A small image captioner, trained from scratch.
Model: 64-pixel images, encoder arch resnet, encoder norm layernorm, encoder activation gelu, encoder depths [2, 2, 3, 2], encoder widths [80, 128, 240, 416], decoder width 128, decoder layers 8, decoder norm layernorm, decoder activation relu.
Training: muon at rate 0.0033, 7600 steps, batches of 48.
Data: trained on photos with spoken descriptions (Open Images, Localized Narratives), 50862 training examples.
Rows from block 5 of the image encoder of a small image captioner, named by matrix and row number. Rows with one number belong to one channel. Each number is 128 + 24 x the weight over its row's rms, rounded and kept within 0 to 255. All counts start at 0. Numbers have three digits each. After the name is the row's rms in percent of the matrix's.
After each channel's rows are labels from the 100 images, of 14976, where the channel reaches its highest value: "top examples" is what is common among them. Only what is clearly more common there than usual is listed. The data: photos with spoken descriptions (Open Images, Localized Narratives).
# convs0: first 3x3 conv (encoder.blocks.5.convs.0.weight, 240x240x3x3, each kernel summed), inputs 0-119
# convs1: second 3x3 conv (encoder.blocks.5.convs.1.weight, 240x240x3x3, transposed, each kernel summed), outputs 0-119

convs0.191 120:139162042127121125190134125113132116129122166125128124117132106128130074074101130121125166122089090135105130158144124146117120161129117122155129090159109106103128165152133129128110111137134150128126151115132163129145103127107128144133124161129126117145142099122120103128153127118125100124116120176124195140152178124119128141161121128101135160097126127088119079
convs1.191 105:120147088138130086163125126143113169119161085143128176139142123143114152119138114167113153131083095147119129127124119130138110201099114107133130114213125108105128159125122126100136069119121148118140147073120133121160193124123097134105153161123130125161145142137132087099097116083117128129116125141116128128140122144129151157119144164145126186124100149151154137
top examples: text has "grass"; text has "ground"

convs0.166 086:137152082129059126110221132138142141136116156128128124154131121129131111151105137157126138104165146138114114138134133060118192129104127103111133138132141118118128072107138127128131119092085135128137173107093212122148096134123128100127133048129126125108134072119118093139112125135133147123153133098128151149114216120145128100109133128101140132102130125152126171
convs1.166 079:140124147127123145143118116151139157100139129120128152130121150108125115119097135129147108126138140129164151149152137178083121149105124159163141073134101143124145114114142115138124126102107129098083112100110143161103133147113133142114149098080100122116139143114126122119110161125098129126119116137190145115111120196104139128151117125153126127168082112127117120
top examples: text has "sky"; text has "trees"; text has "grass"

convs0.27 127:128139041129153126130128122126054096125122136130128136131137176134125090101134123140129017159140104133130129080166131137149109098122126159121127137106128151181128146136126133128132146116112129128132147227131087128084129127118158102124142123128129121117122124123132113130178121104151084129114110127128126113127134128142128162146128128120113130125128129131117147
convs1.27 143:109146121089197152205097167101143170126110156107142112126107129156122100164174140102171110169105114140117122140151114168125091128103126131134129108140133147174140120116146140100095118140111090138114111199156127098108176127136141139132101154094138173147143138111131143098164195178120140121120158132122122130109171132123100136113143129100210122136118125118123123
top examples: text has "trees"; text has "sky"; text has "buildings"; text has "poles"

convs0.30 116:105116138128171128115139124117165106130134086128128119116099121133138156109125118102128134139145168112129121125073123113133134107127150095139127095106164151121128033096121144128123115124132143128109134141128155128161155138131156147127115146128134136147128199133126158128158131135149155116208104143128122126113180136130128171069121128121126134138128128175128147
convs1.30 120:145141118148121093113134148124156172111186142140169101130162091115131176156136123140126119119112132093148147157129109107114121114131118140109135106082178161135098109095086141150166107127117201147148133153174165132100108136157087150111158185146137134106122111079150131124107133159112136120094132130147162121140093097131163109136142192108111149127163149128118107
top examples: text has "text"

convs0.125 076:112117026120132133132180123150121185124131095128128128100129144128141146135123131106128080121085084117145089189130117105146099129118112150146128167195160146127128110167143125127109142121096115128120113108130148127134165126113125129107088083128128204113125136131107146127224140200111133112085135104128146131123155104131128102163114128101083131134128128114133059
convs1.125 074:155107112111161105167106184105140120146117137102113138110115141107136122125147148128209129150133115105116151129114114119102118087083101128168122109123138130101080119169197127131088110100103121165106067168147092113134118132112136114121143156120114142128136144134129133115146158140104176154131152097142155131126161116100135141126110118087157139143208131121100136
top examples: text has "trees"; text has "sky"; text has "buildings"; text has "poles"

convs0.155 088:116032081134144127162131124142160144112166134137128123116144135134126118058092104133128144110132137151145125161188144119127139120149097173126132147155139128117128106141107147130127092164142111128116157121136128125118111112155127145123135153128131076143130163141119177131144134114144117123164103167130153147119097149118128157205132128117079095152128128073127097
convs1.155 070:149080109124156110124094198143179166125154103094142130119126132116123125139110071124113141137102128154108150090117081120136151107145131096108121109140121118197148114114154123112132122106161127127127167121143128099113119148125123194174144097114107087163143162136149136134137124140161099104146093115124127126136096129099222130105128129094085128148149122154143123
top examples: text has "white"

convs0.171 103:105126134128124134131113135100208142113091130126128136114130190130145081108147132133126145104135113160110144126114148105124149109122128164126128151166110139075127144142119104128132149135118128128149116096137072132154092124108147069135143169128118117117139136117111121126099130182132146131130099125129181119167183132121129124172134128146150142119126128120126157
convs1.171 050:149130115128128115148084141143124139119133132134050165160135123122155111104123145127128172107097138171087134159118135115148130171113146112139097113084110135102128143128098106138125161131146140123110152127128133143099154109109126128148131066134031135129124116128105106172146132135123128134122128128087157103128129140144119126136153146119104141098174142128130123
top examples: text has "black"

convs0.200 112:152104049128141125154076126121112184131125143130128126129130065124130119119132137126127142129108110105137136155093135128098107135100100120131128124160107135163129108148126148128117101141129118128095141067140124129199148129087113154109115115129127109058129104128124130128151122177151166121115115139129093160162066131102128158110143128130098154124128128139127123
convs1.200 120:163072120145201121153108117097144155130141109110108122098143142122106181083132166183128115167099135150123143148097147104140143131130109111152155155172116146156163129144144138099089133127153122128135098139114115113162145132126136102131097149088131101144140136123126131135128116148136115131099112184134124192112115118143114118133165110171092135159160163096232110
top examples: text has "trees"; text has "sky"; text has "grass"; text has "buildings"

convs0.154 100:115178145128106132136132126145152085125099130130128160111129126113128117134142142106128126080117156108132110126169094125107149120128121159114128144108123115121128181148125158128124094137115130128130117120137187128120121138125116095131117113127129136123217138159123128130165121169144142140148152108128135117131140130092129138091132128113158055155128128119126173
convs1.154 116:120131130121114130116130129136106192101123117097124151145146095125128167125115147129100121105193148132156087126152109135106129138149123120102117125120114113140134185115142116064107136138132128115137110125093101125121163137120178116105096111138130129099217122147132116146126146104131138144121173102153141124116090135108101091134120103120120078138108100122111117
top examples: text has "standing"; text has "wall"; text has "holding"; text has "man"

convs0.176 101:093105116132157130112099128122167158142132121133128140149138112136115121088086134146131104114133117125127145103146134117124114132114134243115130089080107136125128142149145121128128097132143139128120125079101132128121142132141140166108129098128127096135123119136128133121106122175145124133145057142128166127115215126126128151122106128159096103087128128079136115
convs1.176 080:146165127116118119078135120138117135123135189169101116151119139128121127151136160161126120129129121131112126162130132123147161246096110152140121113063092139124096092128098154104160142133111137132142130155112099149147089167162144136135164131117115132107122133116122103136123084134108140119094136142160139141081094160123125112113119131124153131115112135142132126
top examples: text has "black"

convs0.49 093:101162124127185125183119130124121068170118117134128127115148080128141112099137130110130052113126093147129166152096128102137145114125124110113127094131115199149127120132127132128136119121116123128101104114132139128129126132097115116130156098128128119113130080116127148132131141143119165142102117074128119134110126134131127052169139128115132155114129125135125161
convs1.49 103:133109102092104132168106134105122095153150131115095143131113126105162181108117129121121156155101120141132171104136115126126156077103122127112126090159152134113112132133091117138101156133125106155112119134210121109125107132124133115129137127136074122108111101071122124113106088120114118119051114107155149126124111132147198151106138102152131115106161125076115159
top examples: text has "text"

convs0.14 091:125162164125146127069082128127186195137142155116128133111129114128128086145149137145127167123107120101127137091130139077127129100136130099114133120139158127128128152120140105128123076148132113128128094147156129129158130130117165135115122110128136158167155125119123120130161134110147118106098155213128107124073112130131127084122123128141138113121128129086135114
convs1.14 094:105115136122118114117105109130139131087114140105112123132103104109135178081108149140125118133125157131118114126147128118122113214123152132158176117125100114148129151129140119110102154106141132123086173104162130115119099125136142129130109116176126119155162113112116125169155122150133153147155205097122128122128116128102123138116132118097124155141142164133147156
top examples: text has "people"; text has "sitting"; text has "standing"; text has "table"

convs0.201 089:119099107128077128123119129130154191135146132127128150123125124131128137168108128123129122123169130112112095154134131124137098138142132077096128102130074105106128087108133102128125154119141133128160161124117157128142106132181150126123111104127126160116133134138119094125221133116119173133093158111126137129113153127138131094104128128097133128186128129119129124
convs1.201 089:164128115133167123122147132106124127149132159134142110132161116113127134123112126096110133106121105115100130140108160141124116131125133132127180158133130120151141186191119117143128123104129083138142119109134159138134126123141149092127139125192095117113123117170135126133096119164122160190132160142121152122166072098101155123141104163113054146128129140103131121
top examples: text has "wall"; text has "table"; text has "sitting"; text has "standing"

convs0.86 092:162108112129082126138131124165129148113162165125128121123118048126129134128090126177129108142130084122151133109123145065169146113114108165126128142138123075126126149132118089128125110132123113128128094113140138128117144129149113132132139119126130094156141172122117165138160125172119111139132160129128118131122115122133128190047140128114147084135129128103127131
convs1.86 066:119115120154126114149109109144108147132126106161129134160103125129123149117102116121124094110111117156115122107128127128129144089148185109113149131114146128104129129128109112090139205151122111129052131105126153124101109139133149129143111097122135127079118138184147129153141195125166130152168151114166121145096124127129159117145121159153129133116117133160091142
top examples: text has "sky"; text has "buildings"

convs0.157 100:093140152132096125131116129134195050122141135129128130108124168128119094088133123149129114094138152136117159103115126149135095125167137097102128126167157185108128225122107148128133141131108134128131139126130151130131104130121145102124123094126126163161136118123120090129009128085141128119095167098118105131148154138132128131109109128134147142124128123120134177
convs1.157 130:103111103154117099133108179113117140107114166093097128125164122138116121104087144115096171122149171177129107141129121116113121122126127085150134094127106086141130182128114090136120113119167142078139146111125146127112136153119121104142060062141157115149162144102102101130128139100135111141113121148118163136125166155148128160144144116156121135121145156114122108
top examples: text has "holding"; text has "man"; text has "wearing"; text has "two"

convs0.94 102:120132124128154133096088130114099074127124160129128134148139125128133061097091130212128214074161164137108089092199152118137163154120129122103133115146074117107127106141116139128120145118128133128129127080127176125112140129168113139146129146131128135130134121124147130125122114124117090125118122139133191121094128122135127130160128128134107111139129128117140136
convs1.94 080:154118154110118131138122155164127150115099126121097141092195114163140141148123137129150126114128135115143128162147145138107108160093105134118086117070158139060150153119131161130097123117070129140141152117136138112133136130139129157137138128194135084123160138141114116121122115157155145129135110139096133173136093145183186112147138145105129131200093140100127106
top examples: text has "holding"

convs0.105 090:156159119128177121144106128105165117119102128127128130089116107126126102101157114134128092115113128141142135195144123133119132164129128181140128124135150130120127067185133129128153122178138112128128128161082136128134124128118123157128120063128125065147102107118139118129097119195138151121070115214124130132140095135146128104123116128159100141122128128138121131
convs1.105 101:146146135100124112081138120116145247119109111169104173110134122121124136103174133184143109147133138142105135116118179132129142151119130171127118123128107131127119108133110123133116158106100178135133142125131123113139104103132127143123185103134138118128091135129170123119160117151122131124121197167141132161141138110141122143208165140105145124075133135091149116
top examples: text has "people"; text has "sitting"; text has "wall"; text has "table"

convs0.39 110:182129136143057121164187127129173101119105114128128145097135125124131155105099125145128107156131112143127083091119124108106147119134128186164128115102164096076128188159130081123145165143131128128121129068085092128199115129150114107134120147127132135111131116134136119121141129090104123127124096104128104126185135124126128120124112128137109147150128130163138107
convs1.39 138:161158143121211147135157124094115125104115102134156168140135160131162144125122110154127136120118088121140168134152145124134146169144133212098109117165097139115143120167142106125152147161157125168089114101115040126150135114142110123151110113129130138101144120140139135131156105165103135124145090153143133132140113095132118105089108110113122130068110117105217129
top examples: text has "grass"

convs0.46 121:112124158128135127112119134109163139123140162128128116133133204128135092153118108161126115129113144132142142170128103163134131142123126084114128108123148164143128199115125112128145111125145128128135117085119089128058129125126109089144141104128127145122118105131139139118062136096108144128131123112131129114117156128133130145148121128145129125130128129118150167
convs1.46 128:132123144122131092112123118121125162171109135148150132187146121133115126084165104113107087128152136153162131137119060125109147127110116154128148110089110118141130146125153182129125099127102146135133135139133128124095106088118118101088062101150124118164152122145119124127130117141150132138139087141119101163120178145162117152116106122086117115150120151094139052
top examples: text has "man"; text has "black"; text has "woman"

convs0.197 097:189124103128138123105115125129137081124140136123128133124136097132119091049148139147128094112132100142111105187106136132102123116128131139098128132082131127114126089156137125128095119116107125128141138118123156126107095128150101131128114070128129150142130160134135109130082124136117170128144143192128127105139145143131128133160154128117185176160128128070138122
convs1.197 110:102066104113098146144122133125135109132111090141095111121083127125132145179153120182117148145142159114134148097114157140107103083133144157148152138093101101107144140139122102125137129103118164154111167150132142182099119130103132146123130095134113137164142106131209123100123107134122153139122153179119148127116135121127121132155128117122101143157111137112142154
top examples: text has "people"; text has "sitting"

convs0.10 101:151159228130119128084120129118134151108085137123128122139130098121114138149114128130130060134113116131143117098167130151115111187151124159162128131148106181106128122145121128128131094106085109128121150092135064127139149128169115142125129133128131139139128153121129102132162125106139086103139096125131105125150096132129128159119131128125095142129128128111118084
convs1.10 096:129143158098124170116181178107125117141117117109141158154110126129147128135132144146150118129133118102146106137145126172141128125152136130082107172149145132131124123142112116112129115115131096126106117128039148124133089111141083120109175139089134150072140101145115143114135155166125112138212130136122107119147113154130091152140128131144131147125104116148160130
top examples: text has "wall"

convs0.47 108:144079135130184128110115128120134084136136116133128108120135154125124214138118109076128074118126128125138158116126128118108167075140128138143128078090191140197128121146147125128121111134118139128130092130180178124107148126168124109126123121130128119163127131138139105139210125116119152129086125099128065118123117124125128120213132128141127126128128129112127111
convs1.47 101:132122108134123126119142134128131128148153123082112132101127106111114179141131124090121118118136132112129129153120102099117128134108144092111126141140123112153153152124132200075122114131141139112127107124143102159134146162135135100124186187129145130112109151135140122141144108197169131119125173131120140094111137119088127100113131142124133136127153138127139127
top examples: text has "road"; text has "buildings"

convs0.3 081:100138143129127119139162131116137140104129130128128130102109135143144154148125112187128185104105127152128135110108143151110131156123129107165129108121153132101129110149116140128139128141138116128101060042111183129119135131055147106130126114129128092129111152116128208131155141100128144116132155158117114117148050142107129137154132128116146185119128131142133155
convs1.3 064:143136102137137110127143135133109180128074118125154143103182133135130128104175128161167140107139160127130134110072128131126123101087122112148108137099083111138146156150140092127118094135120121111163158147109115145054119117122143151154149130143144128107107137082197121138097113104128106130127090215088108138153112162171161122127142138106130135101124157079121120
top examples: text has "people"; text has "group"; text has "sitting"

convs0.65 077:143100156130081130102130124154128207145130116116128125156117154133115135061115132157134124108168113136122122103151141127137132189143133076066128135079165134201128128120126152123094124132139128128104132083139151134164127131133106169105126194128127121091136188124134137127156123134099140132095133104127127120134091118136128132149144128104138111153128127111129067
convs1.65 065:103144106111091095151088101131167126132132070127073128127145128151104088114132151133126129152156112159128127114133135101135125146105100144176120099136127106124161135125142107085134134096157145134120186160109147119169099123110162135127107131085084126121202131091138129120133148112174160113159124124122099188140132130148168176130154086111127160123095123097152121
top examples: text has "white"

convs0.222 087:072115144131102136164178131093159146122128147123128135110127129150128115093107160175121111136152132116131165125191106123116159074128128120137128112187133113096128081131133176128116173102144112128134133125110071129131148133095112157136116124128119106130135143128123185125192127098121147124128145221125155109176134134108128137115126128144201113103131131090137102
convs1.222 069:127167129104109132104118140093146198108128142141105130151105125126138094129107139146089109117133145142135181127096122132165115180086111138124127119102135105122155123183142115155121141106118139186118127094153158133108098122162140082116112125149126121100113159122136158126172097128131124129128071148179125139073102137101147156111128149118094149105126148141161121
top examples: text has "people"

convs0.76 103:128120145131131126094124135132120078143154148127128134216128116134126123143102128122128146102100148127120112163169142135110136117132134097080129123198081124163128170111131101128127125173121127128144106110135168127094125128115131087126151132129126137150160109152138132122060101084125144132091087121128134141156124126072128115192135128123113136130128126127128078
convs1.76 092:095104084132093149138125106125138107134111123139162133142111132116114138124135116121130139099119117126109114112120112150130123061095127133124173138136144131159147147133126104165148119145121125107147097109136088125151134154141140100127144040086121120104151167102109107157159087116131107115184101131159174104156127128107152155131133167160103157123131150137094143
top examples: text has "grass"

convs0.230 115:117130160125152131158092127141138136135126119123128136129120130127128215166116121109128175135124109094120108070061107105137075137132131092129128161095122169113128160117151144128133075128112137128137136119118103128163101122125124114120134125128126154072105083122130129140133135169114142124152089134128145133126126128101128129159118128133105129102129128125123133
convs1.230 141:139156106119131117122167145122136088112177134110098133087105128075146090110154124128127130132152084068147155142133159110144186142136122080160119139121132176114119119125147161120132169130140120106123126098101131159119108121139128152135164141147091148135135128125125127118129091157145080159080162136134127129118148104094115139133143135116132099133130113190101153
top examples: text has "table"; text has "sitting"

convs0.108 111:106158122128115131128081132122124147127160255129128110125152163133113144101148133107127135126136101129124133114118119150126142107129126134155128146108149119152127172166125137129125103131131142128177125131126125129086134135108110102066131133128126124113136100118127100125068120112132136126101143113128102154145184132125128184065135128120143145125127128128128076
convs1.108 102:121126143119152119129131116149152128160101136127096133153110136129092146122106097100124138130165151115161154084114106133168068106163130126150153127112081127111129158124126139088136126128152125082195093133102181196114128145138141163151116156095128094141138126185104118136119152138141132117103124117104072136125171141133129184154166155128132129128136091133116127
top examples: text has "wearing"

convs0.12 103:136079085129162128131149125135126145154102161111128131173121105116112068108118121124123130112125103131140141187126116111113101074129128173161128119113103136142128216164121073128105097159119125128169102127170096128109158120160131160133141147127121128123131129127129151138176126113128132112076097163128117134134137139123128138115129128123089058090128128113134116
convs1.12 063:077114129121090123135127132122116118136129123132141171111146110126109148132111129129122166122089126110125122157103119105121163181096129125123134120118118121133146124170154099096120113181128133118153112133172121132153154145138120127108107147149112094121096137137062064163143162132131135123140168127122075136138147162126121145146128107121135142111132137147166128
top examples: text has "black"; text has "white"

convs0.15 106:129157183130106146124123125123168205088145111132128119123117080135105112148145126150128122132144118181102121079127123131129112134126119134068128132124150132143129117117120117127129096163134141128118122122148113121101131128118118154148171151128125108132160140105135137132164146174137091123154113133128176129108094124158129154094132128117123120113130133165130070
convs1.15 057:105120131130105129099138149125168180144099131145143118116103128137119079055124123142104079125138141145121132157133119141117130125125120118140170119102136104105197095122134153158126156066118140144136127137106136136138104137141113117134099133126099107106151104127137116128082139071145137151198154082141113107132115143143208131166155129106128133128118128133116116
top examples: text has "people"; text has "road"

convs0.135 103:126143139130126121070177126106130099170098251124128156188120154128135118148121114077128162134157138139137115121140111128122112109144114136118128106112092126204128222112137099129142121158110123128145138129143135128155137139119104079119111145124130114138130136118121130123040124109114122128108116186127091141126152121136128126091120128142112151154129133101133109
convs1.135 129:136143145158153141102114146132125060151129183113105132160139102132132134148096099113117156105093142103131150109114106124186137102128128127127149106168105079119147206132141109163165142203168116131138148096120125152129139142132146118103177071127128203140124101134114117170125100129134132120107148133141101144152129123126141170113150139152115152133137163129128097
top examples: text has "wearing"; text has "man"

convs0.35 101:103070059129111131120147125121083159144123095123128134139112154133134160159151122152127092105181131125136135138120145117127162156141145113129127124134117123075127141088119134127101126135137117128166126151107107128131111132144124122127183216127127122156127136126127089125156122102131095122137154183128141126149151122127128123087098128123139107127128127147131133
convs1.35 100:136160161095130139135155124125146142144168129105138167132165064100116084089149130102131107131106105115115107129183130118145114121094147116121168098115129146121170144110168116157161142158140109134155084133146104135125098121125129148168124107127140154102129114196088159136120114143117176093126140140158078119114126129131111151092118149096123120128136141143131104
top examples: text has "standing"; text has "wall"

convs0.21 096:139121135127086133140186129140115152129130117149128112150107130119128137165123128131128080164108154120110122080136105117138165181130106137140128138143140072135128088129131186128152112166147123128146108131129120128131134134121125142146187115127128109114137118122156164118136117116125120133125096129128101127131133130119128159096136128115132166159128129130129093
convs1.21 080:167156126162126100117134123107109163127125117188076124124117149142118077131124155145177136146095110091142092125122138128180134058117122134165135134119106129177118103112156126127151154154122110125119125077135110109145135114105144135184208141142125151105086117107131122109108114084140128140162120174124117124121147162125155122130128098134130118111135106183092138
top examples: text has "buildings"; text has "road"

convs0.8 110:129102122123170129104114132178136132124080110125128138130118102128126166130149121085128171123150142174129089139112156149117082148144126123181128173167133093081128121191129141128105226134115146128128127143133112128164158130112149165127136153128128093153128104128128151125129122138127125144149118067129111131115123131105128115133124128141120080103128126170121130
convs1.8 092:121132177102121085123164138079138095115133131135164160114177167143151156171134155141130121142128139094137127111094134146106128103120167152115139130120129154099116142131125159158134163110135120134123119133124122132159132136107112092112097115090143136116118107115109132130129167093149112142117096106121119130158179170107133132092128196151116145081159114176111159
top examples: text has "buildings"; text has "lights"

convs0.189 113:125093139128105120171150127116135155133127157128128127107148131121133143136116129175127153135086143135102143143093131141141117122122136113127128114131122132124128147130129118128147124162134131128160130126126118128101119131165118137132134122128132131226134109127120135121098123101128085125127107123134212171105126128140128038161155128106133121135128131098120132
convs1.189 114:110155153135134137136108106106140115116073152116141155127104114068116112095137101107154177115181139102158088106113179118117132152147109130124130135147059148128167147126127143119087153180130126129147098109129139128123133138112135149106086114120128124166133116154131147144140126116112129140112156111133119177140114108129093120125122100106127121115131117137111106
top examples: text has "standing"; text has "holding"; text has "wall"; text has "two"

convs0.238 143:164110123127118128110133128113178133144104132129128122126095127129125029049116122081130079115144165114126127118162131130120108246130135119116128183129200069115128069143114145128141098124145132128128116114152154128123120126120133132129151091128123121137122156145129140124123123174142161128201111135128103135128097128133128120156130128118129144152128128112130114
convs1.238 100:131140128121120157142099151130191116144159118134119138138122112098123041109112118172137133129093129159130085123189144131142103155130111180126152167153129126111138130088115138122125111095133146143155097112112133109154115138119111131120129159098147084086144173142142116094111085119132124107157137161144139141172109118170097134128120141150139178164123099129112105
top examples: text has "standing"; text has "people"; text has "holding"; text has "lights"

convs0.124 075:161174074128117118083163128133097100118130149130128138103134126117121164150083123139129144137137126132096172111165150140107124100123143091107128053077128077068128182086143127128121071137154118128098125131130139127191104131137130111122127137125125121151093097102130110127183126143122126130128121101126120141162142132137128111238128128134109135107128131102125075
convs1.124 077:147093099154148141076136161146114134088112145123122136112132118103188140098105122107143140112118112151112181154134144091158118160120122129116115139117117138119156143142128110129104125171142122151117171135120130144120136151129154133096131109174151120115179144127131130092119137175106159109140138085148195091086110154091081157169112126146119097113121131124117116
top examples: text has "table"

convs0.150 091:172150156128157131120091127124096105139138169121128134129162165119125146083137140105130138100180095134145097179087134113159100114136129183086128098133142098121129182110135112128121158071130162128090118144150161129120136128196147129112121116130125092097137109129122139132170138106136146135118128089128099128156115132108128137198126128145115119105128127152121147
convs1.150 101:116091115157116141089135133129145136127124120085100138140123121105145168101128091145101169133159140161124136089082147165113107167130133100124123137161108110151127134167121148151154123143126095136141130121130146128128144087137136127147084096136123127089067081155134180138130193196084152134148107114125125144090120122154116124103154153119106120112148137152138136
top examples: text has "sky"

convs0.167 093:154155182128130129104144131141142180125127147128128140178116040134115117139126145146129189137153183130123079107118110137174136197118145082133128144135116139106128110155126107128105143120155111128134174127109165135164117127121127148140135133128125126155114124117122138112135145140127127124136141130128190123095119115114128145118122128180091141103127126108116092
convs1.167 047:138120132134130131090136088123152138104134156154103138128120103173114079139131110128096128185137106104093128162122200110121135140103114119128172125133175114138171127128119173158137161136128128092122179128121128118135118109159131128136135123120132128152132120124145129100131128101125107114144108189119097137105085119129217125119155128119122128157141127179128120
top examples: text has "people"

convs0.91 104:128135097129169133150134133116120099120115132131128134064110139128126138085127084168128145123143114116121140147149128143130120108128139099140128123145161137133130148096137146128148190127111141128133114122083229128132077128130148117146109251128128074115118062126125142127193128126091115126093108182125121129136128124142128121080109128135137120150128127102139159
convs1.91 096:117133117133121123136174123144146110125141124114181135124157121091161131141138084102155121121138136124131160132150107103075134114154121099118140151123164107100079148084104110096128098155121129118101092131144126150167147113162126148129136117165113141121139138092123131101112164154131136156133110130124153159095122138144125123052066132130094129139116133115147152
top examples: text has "grass"

convs0.117 105:110168194128137126104120137119168102117103134126128105117133111152124143085118139165129123134129122130126119170103121149147118114117136124095128145130104104064128182129147117128135095107118131128121139186108111125104121119154095123144110087128129152213135152115123123129138127140097107131132190152128140133125130128144128158182133128091123142131128130138128142
convs1.117 120:135135117112114125129106142087116149131141117103121090130126151122111146184162122145143134131148146110138096121158116116123117168144163121121097131095049102125162124140108119162135103146125130178076161121117114156154108147136139106118123124156109136119143140112130188128140109110093099192111125100171110148120136143134160123132119146188160127101125151130095148
top examples: text has "standing"; text has "holding"; text has "wearing"; text has "two"

convs0.79 098:167164077137120136139084127126157160151157126130128153104124149116139124154131147153131118129148117125130152156100118132109118097119121095099128081130128161135128134104129100128098104124136126128136103103142182128161116128197162131117117190128123114148131142135118111125202131148141108132110122150128094129101200134126128237126123128142127122147129127120131107
convs1.79 091:108082137105124102142119122153169101139133149123085136170147145125160110130115138147130107112118134132129126133112123132134118145108126100115112154127141106104145173182142088093119103112131109094116122116147155156161109132119149166096149186127134140117160132102124119133099114177084130135120139110124137139123061138122155082123165150116146099108107176123107110
top examples: text has "wall"

convs0.98 093:148097132128113135140103127127151135139122104124128122154113110126129131100158145140131094124111131097120107137125132150111120104125132110114127134107191127151128082102137113128147105157150121128119117116127120128077093128093131141130103108128127123152143118139136141125115127219122132128156121094126103150095152139107128164165126128136122152111127129116157104
convs1.98 126:106134140139122149121088130087147133131128135119146131123136132133082126118087138129126132163139111108131121085129137124153165141159177124144176085155067111126151132090132126166099120172184102103109107146128113111131166135151141158133119075093125112130106153112137118141164114128115140119080137153158166092131143132121101106129135133109135101111139140128103135
top examples: text has "road"

convs0.228 115:133122087128181112190137129126103136138166176125128127138117133127124134173134124141128124136137109104116113133136150129128115159133133092111128140170134151149128167105124132128094094147132133128113138099119155128132150128114134090125125099128122171105173118136140146125064108102099154121154146127128191152165113125142128108067123128173150123157128127126118122
convs1.228 136:144120132167145149124134134109088125137104156135140143149130114099125096125102120168123124118157100103133120156085154141118151126160080137129107075171084134130128196126151193107082126138144106114148129132121171117129194131117156085116076115165141087173164133142125143149115156141119116131092135144110115156148099090084119117135128101149125096098108137126089110
top examples: text has "grass"

convs0.88 114:134173077128106132142106126108131105147144139127128111086127171118146159115114117171128231151129086144121133137098142123109122095123135096090126089154101123174128224079130125128129127133137124128109148136111107127142117128109142148110094135128128121168127077121127124133094125088109118122107122141125098126098152122151128092175130128144148154141128128061147159
convs1.88 123:093108115146129125130115172140118093102121025119186140121174136146103100118122151104167147122157096124129121188105108108144132162116180104113155134146088121165123232141118090161123149156150146117105105074097137158113130129092153126122121129109152102107179135175127110138138124087113134135130124146133134127124132143135131128141146136115116110159120127122150168
top examples: text has "man"

convs0.7 125:113139130135158131102113124136056115129109164128128127143133152124135162103131125109125196117123121098117114090130121114122136107115129148068128119138105110180128142116122136128131164138148137128163125176123125126126125130157150078130129107133128186166125085129129117128162127128104156128140146107128157145119173127121128142158132128140066123103127127141132147
convs1.7 172:119122145132119131161108130106144100090117122155124131118161139128155155075115138123145107134127105045129112115155141103102138145138109117120153127104069117126128119140160098148093116131084096108114142103133143144117116129124114131129102080152108132129142097124112103134151082172135134136117154118154138149157136121089111152116149118094153125131136133109106148
top examples: text has "holding"; text has "man"; text has "wearing"

convs0.80 107:109120127128079124138133128154152122134164195118128114141146091123118167145145132106135129137179126138126128127103131101110111131127127124100128139091133132141128188130110133126171135117122125128121108119155106127118104120137156101164121153128125102144125162139125146133172145106138128122148155155128109122125126126132130132196110128118162127136128128124128131
convs1.80 103:131143108130161140136126098123101120106100081130185128141184127152113105116143110117166116158113146153104109114123100117146133108178150100082115138136128142140160162106115121127147155114167106137175121093126124144128124101117124131134088116139124144116113090178147091124122139141155104114103129083120133120145116128153145142134167118124161119136133155154136127
top examples: text has "holding"; text has "man"; text has "woman"

convs0.188 088:139166064127171119180097138120142130113160162128128125099122132128117154147092146135128217155116123145159147135186156072125117106125122100124134126179092112092130140140133108128128146151108131128116100112143069131125130118100098076121125166128130076135109140119140145129200133165113115125115082140129134128126120125128126181075167128131203161070128128096134125
convs1.188 071:162145071158143121142158112138106126121120085140135149110171112139130117107152145081136119157136102108143160120103112141101158135123106144122141135108110097118139132134129109142138132143122175086137134104120166148084194106138123150140131212123131125133141129127118093046123093118103111172126075155158101187072123157148145178128133150126176126108120125145108129
top examples: text has "grass"